{
  "encoder_arch": "vit",
  "model": "contrastive image-text model",
  "dataset": "photos of plants and fungi (iNaturalist)",
  "train_examples": 90422,
  "image_size": 64,
  "crop_scale_min": 1,
  "horizontal_flip": true,
  "translate": 0.06,
  "tokenizer": "word",
  "vocab_size": 1482,
  "loss": "sigmoid",
  "embed_dim": 256,
  "encoder_norm": "layernorm",
  "encoder_norm_position": "pre",
  "encoder_activation": "gelu",
  "encoder_mlp_ratio": 3,
  "encoder_head_dim": 32,
  "encoder_fused_qkv": false,
  "encoder_bias": "all",
  "encoder_qk_norm": false,
  "encoder_parallel_block": false,
  "encoder_inner_norm": false,
  "encoder_patch_size": [8, 8],
  "encoder_conv_stem": true,
  "encoder_layers": 8,
  "encoder_width": 192,
  "encoder_positions": "conv",
  "encoder_pooling": "class_token",
  "text_encoder_causal": true,
  "text_encoder_width": 320,
  "text_encoder_layers": 8,
  "text_encoder_norm": "layernorm",
  "text_encoder_norm_position": "pre",
  "text_encoder_activation": "gelu",
  "text_encoder_mlp_ratio": 4,
  "text_encoder_head_dim": 48,
  "text_encoder_fused_qkv": false,
  "text_encoder_bias": "none",
  "text_encoder_qk_norm": true,
  "text_encoder_layer_scale_init": 0.1,
  "text_encoder_parallel_block": true,
  "text_encoder_inner_norm": false,
  "text_encoder_drop_path": 0.05,
  "text_encoder_positions": "learned",
  "init": "kaiming_normal",
  "residual_init": "scaled_by_depth",
  "optimizer": "adamw",
  "learning_rate": 0.00081,
  "beta1": 0.9,
  "beta2": 0.95,
  "eps": 1e-10,
  "max_steps": 9200,
  "batch_size": 256,
  "epochs": 26.0,
  "lr_schedule": "cosine_restarts",
  "final_lr_fraction": 0.05,
  "warmup_steps": 180,
  "weight_decay": 0.2
}
Rows from block 5 of the image encoder of a small contrastive image-text model, named by matrix and row number. Rows with one number belong to one neuron. Each number is 200 + 30 x the weight over its row's rms, rounded and kept within 0 to 999. All counts start at 0.
After each neuron's rows are labels from the 100 images, of 14848, where the neuron reaches its highest value: "strongest on" is what is common among them. Only what is clearly more common there than usual is listed. The data: photos of plants and fungi (iNaturalist).
# fc1: MLP up (encoder.blocks.5.mlp.fc1.weight, 576x192), inputs 0-63
# fc2: MLP down (encoder.blocks.5.mlp.fc2.weight, 192x576, transposed), outputs 0-63

fc1.107,239,213,218,206,226,215,255,153,211,253,204,281,248,169,217,200,171,191,215,198,202,175,159,172,218,240,205,149,203,184,221,226,233,225,189,165,227,177,245,169,168,179,191,226,153,180,186,135,231,175,185,165,188,245,162,222,183,181,195,173,181,185,160,188
fc2.107,145,260,173,226,224,203,192,228,215,212,202,147,147,192,184,225,173,156,248,198,164,212,262,256,160,243,178,225,140,246,191,258,229,226,242,202,200,257,188,147,180,216,242,191,185,155,216,238,239,158,224,286,253,169,204,179,236,161,214,182,195,172,198,242
strongest on: order Lamiales

fc1.113,195,205,183,193,197,205,165,207,178,189,237,235,181,213,255,225,228,198,289,167,216,162,224,150,140,229,196,165,235,195,201,242,194,203,201,191,132,187,191,192,218,130,215,223,199,158,195,163,138,221,228,202,212,199,195,221,222,212,256,190,217,266,192,189
fc2.113,255,210,232,204,186,210,184,176,179,178,163,175,193,162,195,184,165,159,185,257,242,213,216,195,196,231,182,254,216,220,230,198,156,208,166,220,237,163,146,158,159,261,185,200,187,224,264,224,250,242,132,205,232,231,165,151,212,219,222,193,192,159,163,226
strongest on: order Asterales; family: Asteraceae

fc1.245,147,185,226,143,216,246,198,154,225,213,194,236,217,210,170,206,157,199,210,149,270,167,153,260,259,234,196,188,187,169,238,248,232,167,171,194,187,199,204,191,146,196,206,196,189,193,148,211,210,184,277,214,194,215,199,231,260,177,246,169,188,168,194,205
fc2.245,231,209,241,194,210,202,209,186,171,206,128,199,166,160,187,215,174,240,220,234,175,158,207,232,250,177,224,177,211,213,198,137,260,195,201,188,232,193,244,248,245,253,239,228,187,212,208,170,174,198,140,228,176,267,244,181,184,223,222,167,195,185,187,206
strongest on: phylum Basidiomycota; class Agaricomycetes; order Polyporales

fc1.64,219,198,210,222,182,168,181,211,205,201,214,233,201,212,258,230,211,202,210,197,212,213,183,198,209,172,225,137,130,196,191,168,191,167,197,222,243,192,218,216,177,210,159,293,165,164,208,213,200,236,184,188,223,206,230,253,187,256,196,217,213,204,256,176
fc2.64,188,241,184,205,197,150,192,177,196,186,165,175,141,145,184,183,248,170,202,234,186,215,220,193,236,125,194,207,224,238,191,158,199,219,175,239,188,178,191,240,184,196,153,147,194,166,207,283,190,245,199,211,168,212,223,177,229,214,236,148,193,270,179,206
strongest on: family: Asteraceae; order: Asterales; order Ranunculales

fc1.190,258,182,210,202,204,200,209,197,123,232,226,208,183,260,245,162,177,208,150,225,183,201,171,231,147,211,134,213,123,236,222,222,168,214,194,196,245,199,184,219,206,187,200,221,171,188,194,156,232,185,234,169,241,227,180,200,214,183,167,205,248,229,259,212
fc2.190,195,213,230,186,144,174,154,187,153,176,199,204,162,191,166,247,238,221,179,223,196,180,150,207,175,206,201,264,217,168,223,219,184,216,291,197,231,219,171,250,189,249,242,211,199,228,209,181,221,228,136,227,130,222,208,172,218,240,230,198,201,159,178,164
strongest on: order Fabales; family: Fabaceae

fc1.475,180,258,180,165,188,203,236,177,151,209,214,216,198,200,197,220,188,204,212,203,242,236,182,178,198,197,244,184,196,212,264,214,182,255,212,209,217,154,215,197,216,142,268,208,150,169,233,135,165,204,208,200,193,230,204,210,167,194,164,219,209,171,187,194
fc2.475,200,154,189,239,206,210,224,174,225,183,224,213,251,197,146,218,198,141,162,143,218,166,170,197,164,190,187,245,214,154,260,231,203,186,202,164,220,192,226,160,180,208,235,238,156,196,207,188,179,135,204,158,166,227,191,218,253,201,200,191,180,201,196,234
strongest on: class Liliopsida

fc1.404,200,206,177,175,169,218,203,194,202,149,228,197,229,213,186,228,214,211,216,183,205,216,198,183,206,197,158,185,164,136,161,214,218,151,189,174,169,195,203,261,225,236,180,190,186,193,184,216,176,215,202,134,160,216,289,180,153,220,200,224,152,168,243,164
fc2.404,167,224,136,265,230,205,177,191,264,153,207,165,230,156,176,185,202,140,201,169,195,202,186,183,189,262,258,240,161,235,245,210,173,192,234,243,185,158,188,205,174,216,168,207,175,145,207,230,272,202,241,197,217,206,179,196,237,204,222,174,209,208,193,205
strongest on: order Ranunculales

fc1.74,205,202,154,192,263,193,225,194,239,232,233,204,235,233,242,206,242,250,199,214,178,240,218,218,200,241,155,233,199,190,238,192,171,209,192,191,192,190,196,220,184,166,198,231,161,200,178,199,212,247,228,105,190,206,208,189,184,165,191,276,207,211,197,243
fc2.74,197,186,198,221,213,169,205,168,240,216,178,153,217,245,169,256,207,198,197,179,176,196,207,242,157,174,211,229,196,201,212,227,177,159,229,254,189,178,125,261,236,233,219,199,231,211,180,224,210,202,204,140,193,190,242,226,251,196,178,200,226,216,175,187
strongest on: order Asterales; family: Asteraceae

fc1.305,219,208,171,186,210,187,224,191,194,166,216,180,190,201,193,238,255,207,229,209,154,158,182,184,202,206,183,140,174,229,188,183,147,201,161,189,202,212,178,221,231,161,246,189,231,197,213,215,199,237,236,186,256,180,251,198,188,193,186,214,220,169,189,211
fc2.305,210,168,201,252,237,236,185,190,189,191,206,208,197,197,205,219,165,168,253,134,205,268,189,201,163,211,188,240,170,222,237,200,163,147,196,213,194,199,127,177,171,239,224,230,174,141,209,162,229,222,242,193,208,182,200,203,261,178,195,227,177,208,168,235
strongest on: order Asterales; family: Asteraceae

fc1.362,205,234,187,206,222,224,208,164,212,235,147,234,239,203,158,164,186,263,232,177,192,223,197,169,205,202,77,182,194,132,236,198,226,182,158,169,133,206,196,210,150,181,272,228,182,202,174,142,195,207,212,199,197,253,175,227,211,189,206,195,170,181,192,228
fc2.362,209,197,232,212,224,226,218,150,196,210,169,238,190,219,193,230,208,176,191,214,216,214,178,192,193,223,188,197,238,152,220,226,244,162,270,192,190,224,166,213,145,206,232,255,223,212,179,164,189,196,177,180,142,226,229,222,229,163,207,231,199,171,184,157
strongest on: phylum Basidiomycota; class Agaricomycetes; order Polyporales

fc1.178,187,229,189,145,211,273,234,147,226,159,206,193,241,211,225,213,228,199,159,226,231,188,141,159,218,206,156,224,143,197,182,207,187,185,193,190,172,152,244,231,226,166,170,185,154,194,218,174,186,191,203,188,223,213,228,149,234,220,190,195,181,172,211,198
fc2.178,200,185,164,139,207,204,198,247,182,236,168,208,220,204,236,165,201,183,162,207,171,196,198,206,217,182,154,172,140,205,210,184,210,209,135,228,224,218,214,135,162,219,180,238,175,188,163,193,228,187,205,195,290,203,224,244,212,194,191,248,275,205,225,238
strongest on: class Liliopsida

fc1.71,220,222,226,201,179,208,227,208,202,253,194,198,156,178,240,248,155,173,192,180,194,176,202,210,223,193,158,167,211,208,222,208,207,214,247,158,202,247,124,195,202,180,216,233,222,181,143,143,268,175,233,156,227,226,178,161,209,187,187,268,234,207,233,219
fc2.71,198,228,187,167,206,164,198,158,230,226,172,167,231,169,235,238,155,153,203,211,191,230,190,189,203,235,216,229,224,180,201,211,216,148,217,208,222,215,162,184,191,238,198,253,134,158,192,198,194,177,221,218,194,240,159,253,223,160,185,215,184,123,207,216
strongest on: phylum Basidiomycota; class Agaricomycetes; kingdom Fungi; order: Polyporales

fc1.460,229,186,222,180,208,215,230,224,192,161,221,220,229,170,233,215,228,177,164,176,227,169,188,213,221,209,245,208,177,196,196,161,196,242,264,173,190,188,209,253,215,210,280,178,185,217,208,194,210,231,206,172,188,219,249,229,181,246,128,211,186,174,214,129
fc2.460,198,206,189,198,204,205,168,200,180,228,179,193,192,206,230,157,195,186,190,150,219,242,221,203,204,209,202,149,153,238,165,214,163,208,219,181,195,266,208,185,214,190,196,199,199,121,153,207,180,193,236,176,244,228,218,275,168,195,167,208,216,190,264,203
strongest on: order Fabales; family: Fabaceae

fc1.21,234,205,225,149,221,165,201,188,176,244,197,225,196,259,196,182,188,165,154,190,185,168,192,207,175,254,184,149,204,198,211,173,196,156,125,205,245,211,173,200,226,191,199,215,153,207,196,169,194,177,232,181,211,185,159,195,259,207,163,244,213,180,210,181
fc2.21,218,230,242,220,186,201,222,186,140,198,205,179,191,155,183,207,170,221,203,209,213,187,169,185,181,243,208,199,213,192,219,168,251,218,249,164,225,188,210,200,225,247,235,207,218,215,225,128,185,164,171,213,168,229,212,133,153,205,216,206,181,171,162,146
strongest on: order Asterales; family: Asteraceae

fc1.261,245,190,147,148,199,188,282,216,189,194,238,211,206,177,275,193,162,209,160,212,232,164,151,243,201,219,210,150,181,261,157,165,222,243,183,172,221,202,224,204,181,251,190,171,215,203,177,226,229,209,236,152,202,231,184,233,193,212,195,205,198,192,229,176
fc2.261,210,250,226,180,249,139,184,174,203,209,151,216,157,167,209,220,204,192,190,238,163,183,174,201,231,166,236,192,275,182,170,160,285,226,194,202,241,188,210,137,214,225,156,211,147,186,133,235,141,171,198,243,112,254,172,194,151,227,221,189,194,196,243,242
strongest on: order Ranunculales

fc1.537,218,199,195,204,197,200,222,183,147,203,237,190,168,203,238,238,159,238,220,178,244,180,216,198,179,189,205,172,227,177,162,199,223,229,204,184,196,219,218,191,208,203,169,220,209,213,224,166,202,208,212,190,196,236,233,175,155,212,167,217,178,237,195,172
fc2.537,194,200,159,188,227,226,147,238,199,141,252,206,243,231,200,243,292,164,222,155,202,191,181,158,163,192,214,220,161,220,192,236,118,186,194,163,192,177,193,213,185,186,177,187,206,213,232,211,211,232,226,170,204,185,195,172,221,175,218,172,222,206,245,166
strongest on: order Lamiales

fc1.498,258,233,211,232,289,135,178,188,195,196,162,187,236,213,191,169,196,208,172,140,262,158,188,197,255,218,214,190,165,204,199,238,178,182,191,151,231,199,221,238,200,188,173,212,225,230,166,184,193,171,236,154,219,215,210,269,165,193,194,192,229,194,201,185
fc2.498,147,236,174,197,178,216,170,249,204,221,241,185,149,216,217,204,216,249,203,261,207,202,240,183,221,204,222,148,179,201,199,206,210,208,199,163,167,258,193,210,226,160,211,129,201,210,211,218,185,215,182,216,244,178,240,158,204,187,205,174,158,181,166,174
strongest on: order Lamiales

fc1.123,213,209,191,263,191,255,218,191,157,173,203,189,234,193,234,204,196,230,185,201,244,210,166,205,202,205,238,188,171,202,229,164,164,242,167,174,238,212,231,235,188,214,222,157,218,175,196,241,196,223,180,165,207,195,184,154,193,216,154,174,168,188,222,212
fc2.123,229,149,227,255,206,182,269,161,197,209,226,195,223,220,183,276,186,183,202,194,157,212,198,194,198,227,160,205,229,178,210,216,295,149,177,268,193,270,239,209,160,221,186,226,220,204,181,182,178,138,136,178,187,205,171,170,181,241,208,195,199,238,193,226
strongest on: order Lamiales

fc1.458,228,166,235,178,230,243,228,183,157,223,221,223,225,188,210,179,117,233,158,211,211,211,186,210,227,160,169,191,181,148,221,244,161,181,146,183,212,208,140,211,191,193,202,175,175,208,228,185,173,189,226,188,169,204,180,190,158,191,175,209,238,211,235,206
fc2.458,178,152,168,213,195,204,185,240,249,143,168,200,248,202,188,221,195,170,229,213,237,177,159,160,171,250,240,228,175,197,210,243,154,193,222,204,207,202,196,203,216,241,204,166,197,235,235,208,170,195,188,181,222,199,172,200,197,220,177,142,171,137,228,190
strongest on: order Caryophyllales

fc1.129,180,150,202,223,223,206,199,230,200,177,218,207,240,241,222,189,184,174,204,185,208,195,189,168,225,216,160,201,149,217,167,169,202,200,157,192,223,200,182,179,215,136,221,229,207,235,134,225,229,253,171,215,229,187,206,232,172,204,220,191,206,181,216,214
fc2.129,142,236,182,243,238,144,202,211,201,172,188,181,155,184,187,230,271,181,210,222,156,182,175,222,193,144,233,228,223,195,237,190,191,203,177,190,158,198,161,195,234,204,168,160,218,207,198,261,185,192,252,207,140,212,203,201,227,178,217,126,202,234,200,179
strongest on: order Ranunculales

fc1.575,263,185,239,221,202,195,223,196,218,226,219,249,175,233,201,194,143,195,136,235,206,155,219,235,201,183,194,179,166,187,205,197,195,207,243,166,171,192,149,132,180,183,239,232,183,196,206,184,203,224,223,166,222,207,231,165,201,228,207,206,243,257,191,216
fc2.575,180,239,193,159,161,168,115,231,223,182,157,205,181,181,214,201,152,205,192,225,197,211,177,210,185,240,183,195,173,223,181,207,156,179,199,219,209,212,172,246,173,208,208,190,165,210,227,199,187,218,256,194,228,227,214,230,187,197,170,164,202,168,232,185
strongest on: order Lamiales

fc1.422,299,212,226,179,174,156,232,180,178,195,228,225,232,219,218,201,152,183,130,227,190,235,150,181,223,199,145,192,131,172,255,232,219,194,177,175,284,180,173,191,186,243,196,240,193,173,204,177,234,179,215,174,253,258,226,225,192,208,219,247,255,205,257,204
fc2.422,252,191,224,223,259,161,250,199,191,210,195,196,208,242,203,252,206,204,188,186,173,205,214,221,200,223,191,197,242,200,172,150,229,170,233,236,229,240,212,186,240,233,224,217,167,180,177,197,140,136,192,206,162,240,192,234,173,194,156,216,211,247,226,241
strongest on: order Caryophyllales

fc1.92,180,220,172,180,224,232,201,191,195,232,188,210,171,218,263,286,184,150,214,206,180,250,156,187,201,180,196,191,184,182,213,163,267,162,198,177,158,221,219,219,203,208,216,175,212,175,162,125,180,173,232,178,261,228,178,232,229,165,208,195,190,190,202,224
fc2.92,195,199,196,208,224,220,221,147,251,209,193,187,248,205,178,240,193,186,173,221,189,217,191,199,191,228,230,240,274,170,230,217,198,140,229,206,199,170,204,233,164,183,195,199,195,192,228,189,162,178,209,176,177,211,175,233,221,180,166,177,177,122,164,177
strongest on: phylum Basidiomycota; class Agaricomycetes; order Polyporales

fc1.518,190,157,174,250,152,242,211,172,230,208,212,220,175,261,234,216,206,187,217,156,213,209,162,168,216,231,175,221,182,144,217,238,217,209,231,200,162,239,186,225,158,179,191,227,231,151,167,176,237,177,256,217,173,167,193,205,190,234,221,201,182,246,247,242
fc2.518,228,299,217,193,155,140,213,201,169,224,159,200,231,140,211,169,185,187,210,248,201,206,159,180,202,219,217,246,195,209,203,184,216,234,233,183,238,186,236,212,223,242,175,199,206,175,237,207,233,207,185,196,219,214,190,198,204,172,216,231,206,78,185,138
strongest on: kingdom Fungi; phylum Basidiomycota; class Agaricomycetes; order: Polyporales

fc1.517,220,274,197,173,250,246,213,220,186,189,236,207,201,211,265,258,219,163,202,239,225,206,181,179,228,179,161,183,228,205,213,171,180,229,232,218,220,181,230,252,225,217,141,213,197,238,184,156,238,199,232,163,226,204,187,153,213,185,173,190,189,112,156,220
fc2.517,197,167,227,235,175,216,168,222,166,246,238,200,236,227,184,213,222,262,204,158,187,197,202,201,211,213,272,178,220,183,193,224,199,154,195,268,223,235,198,156,199,192,208,190,234,255,171,184,209,171,199,246,182,224,166,202,147,253,237,220,192,189,210,185
strongest on: class Polypodiopsida; order Polypodiales; text has "fern"

fc1.282,238,174,220,214,204,167,208,151,250,200,231,227,240,196,213,222,197,159,143,194,249,214,164,146,181,149,204,177,207,145,193,216,261,163,216,177,209,170,175,207,119,192,208,214,187,205,153,192,179,180,185,194,168,249,178,211,223,231,177,190,208,211,218,222
fc2.282,212,222,232,159,201,168,144,201,171,166,206,207,137,227,211,147,219,211,179,259,155,140,233,204,174,159,175,166,174,209,140,156,210,216,240,260,207,232,137,204,180,212,204,179,227,183,182,234,206,244,207,185,172,188,262,185,234,199,225,193,271,238,228,196
strongest on: kingdom Fungi; order Caryophyllales; family: Cactaceae

fc1.257,206,178,184,148,161,220,187,158,189,206,236,296,167,203,183,199,157,179,181,225,192,241,171,206,183,162,216,174,216,159,247,205,160,217,209,199,222,200,221,214,166,247,171,182,136,189,265,175,239,211,184,160,230,212,242,222,238,219,234,152,124,229,200,211
fc2.257,276,185,217,158,202,237,258,175,175,187,162,152,189,184,168,208,165,173,198,258,183,142,191,219,230,211,198,205,220,228,186,158,248,253,206,163,199,153,162,258,164,247,207,255,179,208,197,226,151,173,199,215,187,282,238,175,141,253,216,169,209,225,221,204
strongest on: class Liliopsida

fc1.58,205,200,195,213,209,203,182,203,150,234,199,221,209,237,205,215,208,273,134,173,231,185,226,162,192,157,123,183,248,159,233,189,160,204,142,151,156,204,237,204,206,162,187,171,205,230,191,211,172,178,183,185,204,182,229,193,205,210,194,173,210,283,182,201
fc2.58,208,196,208,198,237,189,187,149,241,223,185,234,240,142,153,204,238,216,222,210,213,136,140,206,210,200,180,223,232,154,204,187,247,152,232,200,214,177,173,222,140,202,236,223,187,255,162,184,210,209,197,198,153,281,200,200,209,238,204,171,194,136,248,192
strongest on: class Liliopsida

fc1.115,211,219,218,155,196,199,176,190,154,209,263,199,239,186,231,260,172,198,183,198,222,230,186,168,197,269,181,200,211,225,207,172,168,232,173,206,209,167,224,244,235,217,223,194,158,154,199,172,191,201,181,217,151,195,199,180,131,217,182,242,213,182,194,139
fc2.115,219,186,201,235,198,205,222,250,159,195,271,250,232,208,193,171,192,223,192,139,190,209,174,149,161,204,165,217,189,207,220,211,189,218,181,155,192,194,196,162,193,190,197,215,234,221,161,142,218,210,168,160,194,174,163,132,226,203,201,264,185,280,193,230
strongest on: order Lamiales

fc1.188,235,204,191,172,215,204,241,221,225,173,197,214,211,244,244,242,264,214,201,200,190,204,193,196,234,225,198,189,212,195,180,152,208,194,227,225,208,181,189,252,183,206,273,193,243,175,171,166,215,243,200,209,187,212,200,191,162,154,230,257,164,185,159,159
fc2.188,153,215,190,239,180,242,212,159,219,169,180,212,170,203,167,250,236,135,181,250,204,222,201,252,189,207,220,232,206,223,191,221,197,160,200,240,143,212,198,232,178,165,226,151,266,233,219,214,186,219,254,205,207,172,191,177,200,224,234,175,182,158,187,162
strongest on: class Polypodiopsida; order Polypodiales

fc1.488,217,204,181,186,187,186,159,171,233,155,185,216,223,215,210,218,232,165,181,173,230,196,182,209,192,204,157,234,173,204,218,158,246,183,192,224,169,206,220,212,168,204,231,206,167,204,169,212,151,167,215,172,224,200,206,255,246,203,180,174,225,225,187,159
fc2.488,185,254,189,247,216,144,187,126,251,142,169,135,144,138,165,232,204,171,198,235,253,195,200,260,209,157,193,219,246,184,171,171,201,196,181,209,180,163,146,247,176,217,156,185,217,206,216,254,186,229,239,174,157,220,198,161,217,171,160,157,165,190,156,152
strongest on: order Ranunculales; order Asterales

fc1.219,218,217,171,185,242,238,215,210,145,168,190,194,186,209,236,209,162,172,252,192,183,177,198,196,173,221,181,164,192,209,175,200,148,202,251,196,220,176,186,193,186,160,179,228,192,196,239,171,257,153,172,194,250,194,199,201,230,182,229,283,227,157,278,206
fc2.219,190,260,237,156,184,177,157,147,153,177,185,189,168,162,198,214,226,201,209,230,164,206,169,179,195,181,221,208,241,202,212,168,204,213,280,196,196,220,159,210,215,222,227,170,217,195,198,220,195,230,206,200,137,226,184,153,174,193,243,170,182,200,202,173
strongest on: order Asterales; family: Asteraceae

fc1.523,218,238,226,214,221,217,179,163,203,192,224,209,250,183,140,184,189,200,169,211,149,193,149,147,212,174,201,214,116,158,234,205,212,187,214,196,193,181,158,242,196,214,255,252,202,197,218,188,197,208,212,197,202,284,236,200,233,177,201,199,202,251,267,174
fc2.523,170,202,193,163,227,226,188,201,173,150,214,185,144,268,194,195,200,186,153,218,171,191,253,234,153,221,197,180,151,224,137,228,176,208,196,215,191,260,150,194,226,212,214,189,157,159,215,202,192,232,205,197,233,207,250,172,237,239,208,197,188,257,246,218
strongest on: family: Cactaceae; order Asparagales; family: Asparagaceae

fc1.418,248,239,195,161,236,210,220,195,228,209,230,263,220,181,208,184,248,208,202,160,201,162,165,176,262,177,133,220,191,165,214,226,192,225,256,180,212,189,210,221,163,163,219,201,140,228,215,176,249,175,196,183,175,200,208,169,154,217,243,227,198,203,180,189
fc2.418,260,192,190,170,166,153,165,146,188,216,168,179,258,182,234,228,246,201,191,184,207,178,164,159,183,223,251,221,235,171,202,230,257,155,168,170,220,175,203,207,179,235,195,211,184,215,200,195,142,158,198,213,166,249,166,223,173,222,213,218,236,144,193,166
strongest on: class Polypodiopsida

fc1.207,213,204,206,170,162,173,188,216,255,235,231,233,295,192,198,226,179,242,188,180,251,131,184,145,200,207,186,124,164,150,202,215,192,210,210,199,225,176,223,221,202,166,198,200,231,209,177,173,186,189,223,187,223,207,191,176,138,219,173,250,258,204,198,138
fc2.207,179,160,198,237,244,249,292,232,193,167,225,189,206,247,189,249,209,146,250,204,183,269,202,188,180,259,216,259,177,177,188,185,184,178,212,196,148,169,178,221,214,229,236,210,210,169,226,187,208,187,219,200,199,207,212,192,221,227,221,129,179,228,168,221
strongest on: class Polypodiopsida; text has "fern"

fc1.487,153,148,242,206,165,262,238,202,196,261,215,185,244,220,180,174,179,200,195,168,216,261,216,151,174,181,176,205,224,202,243,260,211,165,207,207,202,192,193,220,187,129,224,201,192,131,240,173,225,212,212,214,208,177,182,223,186,183,190,194,164,162,195,200
fc2.487,197,247,126,181,200,233,211,210,217,179,184,178,212,179,155,156,200,205,182,234,209,179,199,257,198,158,214,196,150,215,242,211,211,254,173,193,184,213,229,175,226,207,183,189,166,268,249,174,234,172,196,151,237,219,213,148,229,213,232,200,182,184,212,178
strongest on: kingdom Fungi; phylum Basidiomycota; class Agaricomycetes

fc1.116,231,195,210,174,226,218,295,206,225,186,199,207,184,281,200,223,228,221,183,181,190,230,148,218,183,221,151,202,144,186,172,182,228,249,235,179,123,170,159,216,244,173,235,164,227,123,198,231,195,175,225,193,265,189,202,203,200,260,190,186,234,217,248,185
fc2.116,239,249,223,186,157,140,197,168,183,226,205,182,248,166,221,178,162,210,189,251,202,142,144,192,220,238,238,182,189,174,186,205,244,183,184,213,238,186,232,170,211,214,172,229,191,202,190,200,174,176,181,197,214,270,194,249,144,156,180,176,198,163,236,168
strongest on: class Lecanoromycetes; order Lecanorales

fc1.230,212,185,189,230,240,195,191,244,201,219,195,197,212,218,188,188,137,173,185,178,183,229,207,245,209,226,192,221,170,181,211,179,237,283,206,238,182,236,191,187,179,171,198,223,206,174,194,135,230,152,170,173,246,208,195,254,180,184,205,238,201,223,234,198
fc2.230,179,209,153,201,166,183,175,217,175,180,176,200,156,185,213,197,295,262,207,219,209,220,214,194,213,124,207,221,255,156,188,182,181,183,193,217,182,184,191,188,210,206,171,152,245,208,245,247,202,221,246,207,177,174,217,155,214,173,214,190,217,244,123,182
strongest on: family: Asteraceae; order: Asterales; order Ranunculales

fc1.263,186,156,188,214,177,253,240,174,159,218,230,223,212,246,209,248,212,204,243,136,217,166,197,209,195,251,161,212,215,168,255,212,178,178,232,252,175,245,163,218,151,210,234,202,238,261,164,141,161,193,244,187,197,179,212,225,197,185,248,204,182,208,205,238
fc2.263,195,216,182,202,182,184,152,211,233,211,162,197,239,189,211,178,223,197,218,191,199,228,233,224,186,158,210,219,186,198,222,258,198,154,159,165,189,177,187,178,178,204,152,250,237,225,191,224,164,201,184,226,203,209,177,213,265,142,246,228,213,141,196,144
strongest on: phylum Basidiomycota; class Agaricomycetes; order Polyporales

fc1.307,161,182,192,204,209,217,191,180,207,182,208,179,257,182,212,188,185,195,217,151,185,188,145,205,237,202,154,186,170,181,228,169,194,160,181,228,191,198,203,228,205,165,217,249,188,212,143,195,176,195,203,174,246,193,211,211,176,182,233,174,176,189,182,180
fc2.307,240,213,261,184,168,217,188,178,154,187,222,171,234,211,158,211,225,198,165,143,181,177,175,140,197,212,222,245,242,159,220,248,224,205,209,198,223,201,218,173,191,246,198,235,200,185,227,168,139,163,192,253,158,216,145,188,263,191,218,202,235,241,186,200
strongest on: kingdom Fungi

fc1.509,233,197,216,207,218,175,211,142,234,189,205,229,209,171,233,249,194,234,242,188,201,217,138,223,200,282,163,159,158,200,206,186,200,203,176,234,215,205,179,247,188,199,218,199,215,231,153,204,266,235,141,233,232,189,213,206,177,202,210,240,190,188,243,197
fc2.509,127,186,166,220,190,247,184,198,227,183,189,240,194,206,211,168,211,145,205,253,227,272,262,244,195,188,234,177,153,248,179,200,175,185,205,249,171,210,207,194,241,151,223,168,216,155,200,203,254,283,221,159,251,184,208,216,260,172,168,224,185,175,196,201
strongest on: order Asterales; family: Asteraceae